{"n_mels": 80, "win_length": 512, "padding_mode": "reflect", "init": "lecun_normal", "residual_init": "scaled_by_depth", "orthogonalizer": "polar_express", "adamw_weight_decay_other_params": 0}
Rows from block 4, named by matrix and row number. Rows with one number belong to one channel. Each number is 128 + 32 x the weight over its row's rms, rounded and kept within 0 to 255. All counts start at 0. Numbers have three digits each. After the name is the row's rms in percent of the matrix's.
# convs0: first width-11 conv, stride 2 (model.blocks.4.convs.0.weight, 112x96x11), inputs 15-19, a 11 kernel for each
# convs1: second width-11 conv (model.blocks.4.convs.1.weight, 112x112x11, transposed), outputs 15-19, a 11 kernel for each
convs0.30 099:092121113073052068124096108124168153148138118124160173152140132095090070118099107112157144134097069164126088079086070045038077135148077101143154149138171157155138152
convs0.31 099:115112159111108126089119084108137213210157107114069051083116123115139137108105120148123122111132166119097134141142100128096100094133191175130137116079074103129124087
convs0.32 098:065105159140094099092094126124103156143108089147184176124108160106129112124127088103065093106150159149109090090056117126131131160137133119118108133152170145145091036
convs0.33 100:126134116142090132149134152122109099166104148075127137176140149107104088081112114080109101123120117092118132102098103077119133136153117160119119124121145107107137147
convs0.34 100:017052124151127123101126085125128152151149144108097099134183108032131124137103142148167134142149110132184111119132144139130146156155122151190167098091090104115127125
convs0.35 099:113153121122141104125109153149151045116117144168148120094151106118199153120142154146076136143098094082114098123161134114076080103090071087121122136144184168168130142
convs0.36 099:122123142135140123075071060100113148107110083110095097134106094122113109096116181136148135157142145133116139149104065072086118150162077088082093117123134124146139135
convs0.37 098:138126141085081091081108095098136173161112121140148155115114156173100108172132164118158139128133130133109121108089021046050101137116126166110144115137127159114144162
convs0.38 097:122143153132141143140100115111093192142128111099096102142167142110073063049069083129145125126106102119133114054122104153140186123161128117080105117116146115182150137
convs0.39 101:119110102093093121113134133086112140123068090083117154152150172148101126122112114064125113172157180060102128116172176137107123151126168141102140103151136149141140151
convs0.40 099:116113142126153121153137116101109144143167156187166133122189141116137103109105118122101112095089151113094098134167159127107084119133173131122088118122157149189131109
convs0.41 099:163181181176168073092116079088056072087084094117103109101096164175120184194195160145159159120095114161170170180117075093128078104096081094118119115128135158127131094
convs0.42 099:195219222146121112149088106154118095115053107116139136089129135179143127158137139117105090112144142128116096116111127147130147108054088131130106111120118134150130127
convs0.43 100:119106129133174126083105115155143145150137119139133156125121163170107155143161137096113105151190185124118129155140169197139138131106143139151104093107113092125152161
convs0.44 101:076077094117153119152101113131119218167127082050064139135140164176113118110141115131179210214151198095083097100157150151101127111151124083094141114098094129156164132
convs0.45 102:151130131126148084109097116121123177164125118136160177164166124116138152110134131090116085098087155148144122100135161146127155145147130150138130136172209164173134161
convs0.46 100:132155091080083130145174147096095102115159168118057142178116088107057085075079137145113099172117078089094107154166137129124128163114158160125107142117110122109133153
convs0.47 100:135107139170144178159159115142179147145143115121173180157140158148150140155147132130082115144148125137123148132130113099144128111124042055111142165161110144183147119
convs0.48 101:111125108145146175111082129158110085151105066137157187125044046186105129161123132112139142105105134182124092113128167131130145161164107109121124137193215146094108133
convs0.49 098:172135153113154100083109145100115179150193179123113125131153166152156103115160146145130142122107120109079131081059113174145126096141146124149136114109114142145139115
convs0.50 100:128104126078116139170132173136172126109129069103129148134134151157133160163123111105121126119094095104112154150115086118100131111167196150082083075124163228174172150
convs0.51 098:134127116092129172146140107083081018091143151115099081133118114061098137085114109163173150156132140121120102122128123108130145156133155161158142151100111122099100147
convs0.52 098:172102151172143127075133175169173147177137120147170151126121083123101080088100086111140182196177193171181147124138071135143122131119152169142155121110116120100096067
convs0.53 099:090148149133135136177115127118083174160127135129133152126141117168150163152187151141139139112086132082042057159183167165153165140132111121182124115123149131140163152
convs0.54 101:108110152151148116130114151155148155202205156122109098120117099091143099105095087111123110102094072163080018088099156155130156163137119137150119145129108104146137137
convs0.55 102:164180122098082091095131096101096073069108145148192177204184199183157141123079091129139109094100092118136120124126110111092094064094176136103156134183160108072073107
convs0.56 098:112135121100112112141118109131159090091120128105142111151137179155133116110135164142110119078093067092143144179121113107147099091073121160161135110115154160127140143
convs0.57 100:191134138083098109137160138139095148138178132098102121107121139135164141119108103159150142113088121126124144113162180138115147137168117116138084080131141118127117101
convs0.58 102:092088152175155116114114066098159184104115133150118133096119101130148169177110118143085077108127152131112148199158070126172113126121069104071134120141106093043089125
convs0.59 100:134160143142151177167121125166107119159115092094112098157157144127155208210187163152140159169162182146099115143110136090117060103130152176127163157171173127128121135
convs0.60 099:149171183148137117139136183205150148060064094152171088109104153166115122138145130105113117107151173091093101087090101116131125161134150095081066140073127114163144118
convs0.61 100:149131107129143133136119107098098090124095115132161141116073092130124141108112122121124097114141188088105080034125098185130142154114129139177150189218172124122102158
convs0.62 100:096118135158155189169131150128114151173137119114116112121172168165110146145095094116111107121142117126133067127130162091157116090080133108098115095132167157163159089
convs0.63 101:200155131089125134121132108142117166127154174154144186180166126104164167106133116120089088103125147073080070101109133106138095110091111137130126116132075090127151168
convs0.64 099:118124112102093122129128098131082101086108149160129112093160179188110091122106159145171151151127143119130155128108120107086044102057173098101112159166154115144142135
convs0.65 101:142179124104090133110105124094144171206200173144156121116101086086111098120132161144132156173105100150103071132107127166143091090116122121106124149131126131088120099
convs0.66 100:152144155095141150142133109107132114151143165138077102162206177136107119113103075111127171151161116126144115142130119088097055088161127129194125108100122105090069077
convs0.67 099:116097121094087131160144103081083101099116123181202175197177148135109148142155104135150153143154161094131111122129140174179192139198151153109185165150092101091131203
convs0.68 099:131134114095124135073068078133134120088139171179116142107166161161109127102114138150159143146150153050164127133100130081097112109124117104170136138069079083062050074
convs0.69 103:124116104147105109109111121139162144153152170140104101108117111096140187142148135107128094107135150083094091084111169144130128136128112153159138132113096113180186126
convs0.70 097:088100106117116161137093088142161123101071029064091131147159199128120106124082069119102093123133157178148125102092129128132185133186144146148135141147154151219127117
convs0.71 098:143129099045078133145151176132124114079112154137110099135136142118123119129149201184140101152147189119121150112125098126072108112114101096145167097117085135134114116
convs0.72 099:113137078121087106085111137108132073117134159152113114139120100114101091144161148126124082109113144177151126162140183174083089087118172132142095105095127145158161162
convs0.73 101:189153155134127058062097140120141209147150142098105110098094125134125122118104095138157147148139088123085136158128077071127151143131141131132113114083110144128166189
convs0.74 101:104070074072108129118147148155123125165138139145151134112126125092150154127125091118098130108139158072128128163163148129155170127171166186156149150142154149151183172
convs0.75 099:155176147177174129114135143129093150084110125150171203140100127122151116113164190176174119096091094147165197214158178131132107164125163160140108096102142141124143159
convs0.76 099:124120136155128148093142139117118095082115136095112129105096152164127112090154139163101102114116106193203138123121085076071110132168128143118107105184138171106126135
convs0.77 101:168150170175155157119098132135185136109156122129146128146164128119125098091117122106101119125113088086132099137161163093101074140169116103073104146149135145154129140
convs0.78 102:091110119125141137138126113149124074099087123116081054069143140143152159088115125130127128108143177084136116155137151145117148104082087143146145142135103112144181161
convs0.79 101:140155126165117141110136145125114106064094076102086095096130164172187172149146130121157178174159111147110098102078111213176179102075116107133140134101112110140191155
convs0.80 099:077111131147112125110126143169088145158128152129105132124133160177181161174112091080085108112136108150152128146141121130138148111110124114115103121102100093102141173
convs0.81 100:136170171166147132181162159070126081091110144137156137091093123160149126138134155164108120122102101080119140125127143177116081176119061106166186127098112130098114124
convs0.82 099:124129172169138120124099154123143110098167164152132116154234196185134111136087123094120142142150135111138174185196150117137151098098103074100133126096143122161124112
convs1.30 100:133109112078098060057108099068101170139126187148125071073148139146106135168157184175165131168213175131104094082120143122146110124154145182101128090088170170132128165
convs1.31 102:073159160121092102067081106135112166178188096100068145127141128095147139141152085089100137138151168163158158123087180151130120105100126141148085090114179153095093132
convs1.32 103:168080045081141171139124126101125104119145121064058124135131138112131126135177073055096117161137153140111168168165133157130150134150137132144164127138139096085099077
convs1.33 105:150144113107104104103123125096093106098137156182169157134100131134144123113158126096077111119117129129086105140123077128134083097116104086117104121130155105075082103
convs1.34 095:049069115133197181155109109103083094114128170151132111135114086095119127132154110048094070072106158162135144171144184175144101164121149171128134125168148157137119122
convs1.35 096:158113097126093093162132152117058116085159116094067111041126098084142146138134121093091155106091097093167116077097112064096160161149154154145175127136137145147139130
convs1.36 102:098147141151139118127104079104119122134177113052103169108128134115144154101143117112118167111105129184130090091076138146150147163121108152180213178115112146149114137
convs1.37 094:084133158167122079000081123099151092093100118103080083079105087092089075097106148121138155164144113121125075072098135071106111111119143146165152115136118155147141136
convs1.38 101:097142125108153152101110118189197105095152126124123142130161171141121111117130085147116146146137139137156164165112098094125088125138125137121125098152100120127108115
convs1.39 105:120114097135166175144143083125147151182101080146208160126122180108149179121141172154127109119109124097116079119106126195182128131109133149130177127122164129127163155
convs1.40 095:103104069107150147138062114153086114130103115095109132151132147154167156139139195201165156172085113157163170164116180150200139113101123132132151163105104126118168193
convs1.41 099:131132151131113110128132119091114101129118147130141092156138143150127065107095091101143118163155127129118189158186107106087149174183114143185147102136154203122162125
convs1.42 100:128148146131128110109084149134131122140134078089115177169128128130115148125131111102088149116128202142144097112158134163205131132131125123089069125144157166122122102
convs1.43 105:177123109120114113086106126113130086068118079104125126143148148130160157165132107082103147200152136119152147114102183150134152146167132136134169136113133111138145175
convs1.44 092:103104143091157126123113099105114140141136147150178132127146153133138106152147129163172173140146108114115116129163166093089073105177050090106118111100140113146136114
convs1.45 095:169148136063088159122120133097122142142115090099041076149155134082132117093116157137140181160179147103129102036040037094118192178151141161131151098138152143127153186
convs1.46 100:087092050088094077131163155141118123132169125077158103128088126083144144179154160077101093106094100147151130087150229141164130141118119080114137127087130152125099146
convs1.47 098:098121143087081143123108158120111125094089108103105130131177120150126134147118122123125097123125126138152140191181186114132165152124123086177167140176122169169129051
convs1.48 100:076069132157183113116155158104148099125171104034128198167117103159065087087104056105143140130160142157112121146150125172115087157170148168093122118085098056096171192
convs1.49 090:133141154100124132122118112181125131084122126156132148079138151129090180119153103106104091110131174164103138143138144150115112112153091134094109130118144075105106101
convs1.50 104:146115101107143141125152177154158095113112054096108126087149174150161115101095106085129158169188119104115161155107163129107096158151163082114023093149100114097158167
convs1.51 103:094112158104100101171153137121127155154119135125152100132137131119124119193183105081063098142163102119139155173173093100135123160098166102104104105103070093145156148
convs1.52 100:137137165153150126179137083108106122107137108097133083082151143094047074126098100105126165096116141130170154142143130130147157119168171188168164135125150106164201120
convs1.53 098:191154097127204203142050076143161096170147148130218158145085078096144114120089103114114108079103094159085185145185192208137121135137159148139120120102072114130156168
convs1.54 101:112148158085135125150124142151144164127112107067087064137191179167098116134143124152188180158112160121146148164180106190073075093133149133126100126100107096184111098
convs1.55 095:132082098116121141138174146106128141143171144075094112130127167151114126098113051151177184148130140100095106117122151149162138123085115102113140092047053161150111089
convs1.56 105:125082104136117074099128141085067124170142109078070136143131144148104052067079136163162161165148102112129113137065080048071087120199123132123149182093087110159125128
convs1.57 101:059091116119092087137123149158115111107075066070125116096101126129100090117163123061084088104083098122131139103160111101120130123097132153168108092067087137099098079
convs1.58 093:160135123123140110103159161134154159098123139144182219191167159150156149071106076103092128084089126090147138100120104098187121132154180159119112052048063107075097086
convs1.59 102:085106114127103135113081125140126124112140168195184141094096081122146136139172188135120093075068075146155156080077074170147115095086206193150100088118080106094130130
convs1.60 105:112116152121073052179179171107094118116077074070083142112079097131115083098102074081117144115116119161138104162123117100083137115137145106128139125133127113063079093
convs1.61 097:057076101184182147124112113124152137133110101145071105113120160154146186155158157061103154165152163177082118124071128051053129165067142156139103102127145165184164076
convs1.62 099:094134125158012058094112178190126188160169055082074099125131115129101111111132111092096181169163117147115103154169117117143118113098093137151113127128115106100140131
convs1.63 094:123170137115170148119147197172103108127137101141197170120126129086115100147105112130140117183127105165145153198164102139121121152192080096131145155140160132114142147
convs1.64 099:115132131099097084124128117135124139103106135123121084124104115114088084127121132100119113112126108151154112156166120129119074130164136143128142169166172122141123117
convs1.65 095:119144093058121103100189179143119097140140219194167152116159157166096068147115172146163129148120124153106103124132199135102093129133078114127161132162165107158166161
convs1.66 097:093142148108170169160103080072125186161154107071095060066095090133113124107082095116121116103099126144132187166169181131132193158115057084109144040088107171188129102
convs1.67 099:137149096112106084093134183174128102134125114133076059095134162162087133117124108140161108094111144076126109114103124114134118109129081099130129128119143109147074168
convs1.68 112:095130112101117144116094111119164157190184185137127087108120097100081114121111129100149161144169166119139142150122108172102149113181073121164105055107102104078136096
convs1.69 102:113104072105106140095050136148168135110093134126136101145144136125138112153101153151115117128102156096104118100095210188169122090125144191174161125115127138150153103
convs1.70 105:113164119093067110149129137137103099135142129143157151152177180156138141114037078090119115111122128172180124091101160176134109108166112128136097100120147149203169106
convs1.71 098:097129177076089112143125139084122170128130100081106132106153144132072126114149167178159143144153116089149192123143148070123188127086091134165156146090115131138145115
convs1.72 095:085112165107171157143169127107067108115102083085103104123087109127087124157202130121095113098098090164139102127105098143118129126144170117119055102154151137163185175
convs1.73 096:160106118105114187174180170174119157097131167148099102165132139169138109105107149189219131124124100125089099109110126110109122142118066074141159154142159119155171178
convs1.74 101:094138164148161161180190134150178135149146100143148148178121091063126162157135129141120156101056056109126142110156185117115129160148113115141177171157158129126135104
convs1.75 100:122089124179127137098078151110145121140141144141137106112165147124144163091100091178158136191160133138146121115165199171123130162159125132103150136171101144119106121
convs1.76 101:086139142166075088133144131120114097109150131113100095145138141149165126121095122167125110090125086112124135111062103119157131115160177113175176143096085149107064080
convs1.77 096:151111072136196143132114065084136155173196160120093134133141090115136122116174137167120150161132066131168137116164100058111112100118149137156159092086131087118140126
convs1.78 100:102153129108099080079098138130163134127170174188205161117105066140192125114082144122126163170129169176132094157236116146154127139166127174100147085109142137131136149
convs1.79 104:107178115071136172157154135122126098105137168109134162128147129120098105109120148138112180110084087122135182153088065107141136161192123166129126111140155181197140133
convs1.80 103:108112187176139095056066122122146159132152142025029100132119093167116146085116101136134165152106138126098133147108097144182152158115213171102145110051065063069131119
convs1.81 109:089116106131099142162135078089135129129121165166202157119144153148126161092119149182103142124121085139148171078099101082159124118127140152165103126091120106132120095
convs1.82 098:072123097101075039072099116128136153132164130147108100160148100102136132136165191124103136140163124109134139097103093087130119115158164238195176121078088145082152145