python train.py --dataset="read English sentences (LibriTTS-R)" --train_examples=15625 --hop_length=160 --win_length=512 --arch="jasper" --optimizer="normuon" --nesterov=true --batch_size=512 --warmup_steps=90 --weight_decay=0.2
Rows from block 13 of a small multi-label audio tagger, named by matrix and row number. Rows with one number belong to one channel. Each number is 500 + 40 x the weight over its row's rms, rounded and kept within 0 to 999. All counts start at 0. Numbers have three digits each.
After each channel's rows are labels from the 100 clips, of 14848, where the channel reaches its highest value: "loudest band" is the band of the loudest frequency at the time of the peak. Only what is clearly more common there than usual is listed. The data: read English sentences (LibriTTS-R).
# convs0: first width-11 conv (model.blocks.13.convs.0.weight, 144x144x11, each kernel summed), inputs 0-143
# convs1: second width-11 conv (model.blocks.13.convs.1.weight, 144x144x11, transposed, each kernel summed), outputs 0-143

convs0.138:583413601544578473509483479445493512523426548420442547482484539554473506490513509554512477537505534457419482533505484510583424482483578443463498446510512512526476491499459513520492536604506515535482456525548512546441531494488514496546489559495452516521502557515538499435451496541496533472486448486554471485500497537489536492456528504513466520500440445580505496501470487515439495509467467537560509431499491383441463512461482491470554
convs1.138:568476591496510487524476444541487529558491531493464531524498467560442461546501470535542472528508579539492561577518529547494535569451555493528519471527493534521541551498516484524502530566509558464456492531481509511530537533470493505454539501477505532483541519592491487469452496574484500511518440583548538523543557551474515522499497506518546623477559470488487589467490570528543535508528505554548522454440554452511592517453494497500580
loudest band: 250 to 500 Hz

convs0.28:538490486514515512485494493554498489546543525425598522498527451413478499423468491500457524473529552511432496473523472541434466477482465512514520504473450533564483491491495393489446501491536521470499516428644458501448550578523512566443450536530496476441474492461471513452483472461488495434469523477502466423515489543506538431448542494545501513534538506537519501401529461523517507459549600495540529473512501434532531487485482504519472
convs1.28:444535525475452550496469500477487485558583522450504503535508495472475447452479528498449519495574476459525445468546427507528446480495450520506480485544519533602465494470473428481511489521545468530528494486465456495496581525501462529502420551481483412458426454472521423486495511472477537503475567471526485445457522564544464467446459489462560536584481565547539466480432461511435521455542502494462514517521420438537459471528556544540486
loudest band: 250 to 500 Hz

convs0.29:418480529534590467519475529488478545482609584548459525490497528500491467502485440490487465450493505512469528453519452504414538554571485503463535449532559459494503482495476537514473509518489523448475516483502484431495424477518522442561496419499543462458480521479477492476428527568485487484506463479490425522494505550478485421498501508494523478595512526580460506498408562485469563485581511466601558431493501472510521490488521544466514
convs1.29:481518449485536604534519523504509546478493493522519449531509527584473468535528522543468458471501441485476601427505472490466465558592549469486480445587530422485554452522525565569482555485509490474482506516478485427481445459483560481502498443414522543465562554519509525491461540503488475479531547484521530463517471476548480450546489496558499460492468502534475475559507496518467485446556446489532497480544463578508615526563544499508487
loudest band: 250 to 500 Hz

convs0.133:464512476537519508441539557564458483500493512493457509494486525502421467533531556579569469522464500502491487533528540586476550501514533542479514519510466484496534488471515526575490414463508523515483411462469531472562491492502522455518532544448526504544508494518476512493494439513396503505462483444519378435482542476479438450496553492470568529500549508519553414461495486528477567469536443576468523456460521538461520495498474577524401
convs1.133:473530479523513479470514568546477454537467469600463462482499459531390481523538530547486461555542507526477496553493573528452557511514495465554406528580508526481520486514450504482491455453555525530486538553447499506573512543548540459547531524500569571529456460551466526469528471519495468512462450536525508506503546516439495485500535547533466607533515484497481403521510444548512545481503499542521513427448533568526471493497517581543467
loudest band: 250 to 500 Hz

convs0.50:458531473522519495521546484542446525486562435525556510428472472552560486546489469504537438457458543470509539534543445534460494499461525518460479493510566459440463428475477568544497565532483517437501509501589461455473448494445406454537509508470485409501484451561576476523449444502464502484528479493509563611445492615487499533442528494537473484487521477509484527489489553466480468540476477545532508486537480492546449492567495489469524
convs1.50:488539514501499486531511549591454544427602559476551567464469500522490495461531498510499531450515534428489493524467497503543486480482505512547456467500553534477526422518493480528506519487423516444530502503570413480490474473505407528479467468525487467480493457569527494529511421440453458535476436466484586492469485515534439576426491466568508459503438484442477404502475510523544497528460444518496468482555469471529500486519514551483592
loudest band: 250 to 500 Hz

convs0.65:537452466506446497507534496484421470477489484483510400475522581501488552540456493520463450472529506530495525457498491455480553483464505509453528472427516503496508507455465543471538521494540483515461515529489500578425491527592519497495511572528497458534537413527459436454562483530528482518559412466477487616465501447461464461451470520562553522500539563453557489474538497445500502545542542505520470426479563467538522476453467524424561
convs1.65:487466518484384506517470459516467525481516576466550439532498521526474448479517507496452448505493531541518475486481510500514475484491504500417544525538491496466472542512497529526497512465566497578468552572477574522488557491531493492446455566437491453580563554518502494509587502523518529477465462439455593508556449455543532529497410530524509483535512557476609486471543552522511517463529449542464473500535571463524478562437482526537555
loudest band: 250 to 500 Hz

convs0.141:493525509527442518444440483505478576554452449475428489507484515475508567445547505528482503611477525533512431463519477534502468512588549481433526528487421507538508471507540476514480563498476505469456519548459501498582536467456512483473525486496535494526513552469488432446496463507487544537430525483530514510429397510478487493499484459515486517598435427441532487482511526475456530527554574548474473560562471508483468509495466477530605
convs1.141:468561538521522454464498517491491634502441496498461509581494502523569532470448497517522564559458505558531447501598523527507503508480487551542550475489456562484503516468435479530513578486599498500501529540468505460499454504539560462530567446487588448535525485470484490507505497469550477445474561529463498518435498486530547450507472503485541486564482501459482576424472471531530564518477535561491493511533515430504559450462497478529562
loudest band: 250 to 500 Hz

convs0.22:483473533530482460441423579537564566456515496487458429421521497472512530455443478506432524526481566514533521525477534555481489516441543522522535498482455460508505487532522469470512462450540481578501558450474483525487521499485559476470553479571550528444472514508463547524439495441533513395531476489508482506453526512478521497509509528513572470489524385502505534536433483454550591558443527536458481484464466530516415421508453516490480
convs1.22:475488483506475452524449511476517530503500487458515537469531540475501501515510504479464516456437533455464485522407565528520491496454529486521531532561493499542474536576538420496485455501573504553510500412498575485417531504470523532542527444593452546470516515532521494509517498510534445399517478516469514542497481445605480432503573473540522509477496436474558481521495461523556529608398508462429495499518490509519513452525431557486518
loudest band: 250 to 500 Hz

convs0.94:508523450529494416521478543543490549565539528555525445491426532491485544496506504554556464558548457476478535492510583480471484472507577442527546551451506444526455423476464468515428441510523473527520513483538417524434457520526543494573519502498536486506459439457475485515471544461535494489535470455525488554513521561468523486457436541515523496546518500537489419531442499515515576415464451485479505552534493541480500456396451510448460
convs1.94:494539546577481494550572549521514511512451506515489404537475552568573495527513486564509402467418466495505522433502538496457473519465543476526470539502509457562471451499429490485511458508475387490526487479563506456536467477454534495577506527568485496503481512412518431503436514512477466545524509455499490484469465518522607512532467429431465450532543567543507515550501511523497530475502424513501469534530499532529472525449471511473454
loudest band: 250 to 500 Hz

convs0.122:534484405430510517579436463515506496551510524532473510502520473513552511554405531488447499512385562461506480503491523509499529479445501585510466540406495418503489521498520445412488499501556482491526486477490546522485551466517508593456514433487553509497501527520456432507432449459482476486473497458505571523487561502491493515487597508515455490574541530476448482460539549445503443487514542520511517518554545451438456488497447473504493
convs1.122:503473463396527472623384487506496510525464488447454518567430439566556488534466485549453489493437535505583487536505462462500512415450496548536471517458488452501534519504494466497488468431499542542525534504523497516507533464500462473485517433509609482506508506454501426484429460494453467528499529506493548553475582438482502496479532481512510477536508433518491471524476569527522455464469543531461417446478512536508479538510507535550478
loudest band: 250 to 500 Hz

convs0.27:466452471549517488591428542484489495552535465484480538522489459488512561446511490497476523485495481517544471533547487501425468462455520497483473566504543432520516589582498503474423464482510459464511548546499494452523583476562510478521432547550491489445531614577444528490494459438485525471465497491445497496499547522491568452445493435492475473481551550512480530479464484487528509506479611463546536485527516511473508449489420449434461
convs1.27:477461460487441523563496508517549518567548555513503564506451441512514622560468426496510529557490506524569521467582496488425458462450523520501485574490562435555590478530511467519432506535576543486444524538430514509473561479496508512545463484500527498453448446508482499496497507501603443493496517486463526507541540533457588525512492483498482490476594480502468531471455569516551506548481560499515511503497512529504581523514481488495474
loudest band: 250 to 500 Hz

convs0.52:544510478560588476502411423495567472510452539460521486550449536502528451458482569495489494518418543530527471481501456451438555520465529482568549501504476453465464552494474506475517537528485472535439482483606528476503496517499545460508427461521476489528527485444535534491574567487443457539467485464548571422488436493435507462466516471542470499520569567494536472497444495486588505485497501414514508549480511512425501539464497496473480
convs1.52:524474468583519529529445485500512518491523471478550502574525559530501504493524494500525519529473499456528463471538536502454569516477524448465474458539549456513524537426516502517535495529517511471471430479513516488451470524474524495522478497458423505473570450487476650456568496389511553514492549415523524504463497479595505524564522563493486489493549557570489440504423415486555518468466552450451491545510482485467458511457460453514482
loudest band: 500 to 1000 Hz

convs0.38:468478545507469456494531522545583491457446489546486526598567501612501525549517515467478515444409499479572583500493461559429527513505474504532518515518502527513468471494503463505451450502503526534536480488489511530525518518461470532464553572480442497510482482457458544497475538540557458522444463475497560483477401517422504415509553566509450462541460466551494410498546501457457557501493544467453502440460552472508500526473564476514512
convs1.38:495510570571512478512519528557545532470402534505548471560571518558514590504586513470490540492468510503493563539556441498457572522496490548508520541560524512564473530511439514488456466514508550461493512484511455585476556528522482515550507539469487471557506425520552488565505564518514556534485512490523599476484515529569453418465523459540456501624498448510485542516528456498500454522536513462450510495522513499511505514452542491551507
loudest band: 500 to 1000 Hz

convs0.69:529503475559456472460524511508539596480514428485551543514493537448529603481510508523554475490456492464463474482543558438555580406500477461491480573506521451488494465551502499468476556490511445425482515436448536504495496502533501531517533544396440497496487522527461490489458501472419543589496467499509504472478521506571433578616531509523477546512499486467456464425513522524460520513543472505474491487467494428516484512468528453540531
convs1.69:522543509515435527509540447413523541538460434478537502606475553477560552548524498594601492495539502581507508453511504524510487464388543503450507506511547497508567491529489518541557524449510466427454463530466465476504565529511546463504503520480470486516535538466471467483438490501514537607495437512473476525484510449516408571571479473455491532477498441470497478493473497482511492543543541513534529503455519460501463560519488457561530
loudest band: 250 to 500 Hz

convs0.51:546482484565476483527509499476575382481530514534477470490440522493499484483539543557469519466611491417456452500533492471510480526503481514450485472450442504469489487444460510497499439473508458432474525522523537523429483435532563555500529471471510499535433494556380579492498457493450553563510469590440507475596499579508477520515456484468517535465479566498472522539524562501522552469493469514523557462504496541520493538471515487469478
convs1.51:569449482540470542446467503565509510465459473475529449564497507462602487629532535546487598522527478507512549463529511565515471561544526513485559468457529518492529445454535508511489492553551498491520479528526508476406559376553503545487494461494510551583450452482433507509481449537528537473458490485499545469580500518553507541517568473497490501504467469527568491530526489490548560456500490526522527551462472465469497535504527516500454
loudest band: 500 to 1000 Hz

convs0.41:550432469500522544424418523450533506502430512528543597517470484520473513460457540515492527459429493540540485573475477458476495549488498479504565484484527467549505433547511512532568581514475528477547493528568522551496444474513519504493457534530460477455495546377518495489551520527452407486483506436524586479511468447511495488521519460499479471488479482503490491498539550552435489488475492483543537460527455508422449457548591538557458
convs1.41:565416502508513490429472499427490467452552501468547499552528588491496512471514469564511493591515518498525471515456524438492527550546447523459544485460589475494460522525529523560468561470449485487570512533515541509491536525475500528489541505540482507535509555427562533529577525561416498461412490429552515487520490515468488467547462453454510500461524481533489523474549563528531429534533507485511553413490428517432471486524486547528543
loudest band: 500 to 1000 Hz

convs0.10:497589523562487480466509495505412487503492530512547538457463450493502539537463478465485511508521498528545452504510440425529480484546496481506471481486519597419485515487466461506554461515477450437547539559539524490450474485428443481501564482534572502450468459477508461487560510545442539541425454495484553561558542494505538474453473452510489392479547502514498480463443584475490509567492527547491527518541527576495502495463551493455400
convs1.10:511553462468498473545523521559512453478454519521589507520506478452523527549450437487516498486477463523473494566491428428526452555498479487493459442447462548409546480562486514498480510515504527492425516505526520560548455502502511470445507493480511461497522420475500527456533523468430518458503442491459457493539491450541488519453466466538560498407511560497537431409477594527501504459580528580432563498438485483520520469539489457508445
loudest band: 250 to 500 Hz

convs0.134:525502528533516482458568458557519471603388462465470504491463530495510488519463518521504508501457533532485445473477468463540604474487522598475461529550512478463516537530476447475511483517483533535552487472493531434480523501497463501503531505490476548506467487510525509451474510440461505532469379515506549496467552459503489497424594417503624572483488519521517497433525476469429471541469570472457514456465491510509531433502463542512457
convs1.134:526542556536487573489555453527595522569477512488528491446469570536545462514523486499509468432505452539545564524548451462569508564597543576467469517539537546520508565490469506511446543468484568523498485518441479477472556511439445492516516472415456509543535465450478531431479548464485544508476400556453546466496556479531487479495551494455530538533469526504487519483542468442488506491445509507465460413510530472506505511491510465435514
loudest band: 250 to 500 Hz

convs0.85:475442430476444530464527417504449572505468487555442536424485511497466498421566502403559457528414545495557452527487517495478487529496484500492563510479540513507518527571493490567528475456568529462456487437542511546421519503488469473442561525481478508493520482560509469495492491559546500498570519551494478488545460501514501452472507517532479500516473512498515450505501534529411466495475434550449555523584496605493493490564447504515450
convs1.85:531436497538469458462490504501429499542461538561501515508466516455509484411550427437513525430536500465497465533593545484480523509455514516579522486576525474500464541539475504544472446450521501503446512426504531512488519500499483448502587476513468430402582546511451472537461486537480510532451532496534496501443491542473535492504501570572452504465491537536490504493540539478446521520472481492452570554466562593463532430561486482548506
loudest band: 500 to 1000 Hz

convs0.2:471530480560513507507499451421503462498566592524502466490435477523474512485492477515517515472506480482545470517445454532522511472452547490556498462460518463487540542461526477410470494520518516482514516427423481456512461472577624481538507489485545423536453497552505481531503492451498544444560460513509563458490610593472435484567486506539443455495451481474449479486544519564518592481526519488573491497544475497438513539474484466492500
convs1.2:435466499500541464502519479543472456481452520521542473490498508468458451478434570517484539473534484453477533555497504578487499499492483544495556455540497480561453573483494472441484517517548490499564473485454504491526484510547581526464486448478600486488465510513573478544548528413602515483499411521502550517474554623474503467532476487561400515515413578492526467482573548507515476450530524519480465502491492494491446521504477470554496
loudest band: 250 to 500 Hz

convs0.80:514531567507497401487479471507466489516448510487448584506505529448449589445502559414484551459557549464468544514454475525477480450570528505498493534477427459499558570463442554548483512521489491476563430475523455504510497525495488446481472509422449566530542512413461571511458492438431495537530526456503503549514508539500505515518440517466538518498572514473575483481505521478554510481499446492575505474495428514463569472518475515472528
convs1.80:498558544488449405524465460486537483553453500504540571485451492498477505442531506424550526494489547467442583491386485477572494466536557547512458512487450494472548502504494501533527557432578493498541458521541482569507489560530506481478481533432545497462562486485455578475467480451499499521523514467464547568514568483602476502528459485457516509547490533451531546566493467499444540488495532469532538412529480520464537530451530489475477
loudest band: 250 to 500 Hz

convs0.15:519471497548447480500500497460618474547519482596399456498541498490532504575489522513464446457508470452453508527505439501500463423519549508518522408527497462521433459459516516502494475512515499477526514448511529511491500486437513442493392470544504441530489458445552536536430439485577498492474481553587489479559513458477501500545534531527519493472584490494497542441482470423498551537548434525513556480507542463525454454495521539512477
convs1.15:527483503519432491480492495540541500424528478578485391469463499488544489615471534516540488537507519417502499513512453473501442489477526500537434411529443476538536498444514550478508562560466503453501488522496507456445532506546510475477455560524502514504479539466529534554418496489548470431462443456601522509503541536448525465545506516486498578482543477478453548491535498448544471506471413471512537545462579513506440465521526566514491
loudest band: 500 to 1000 Hz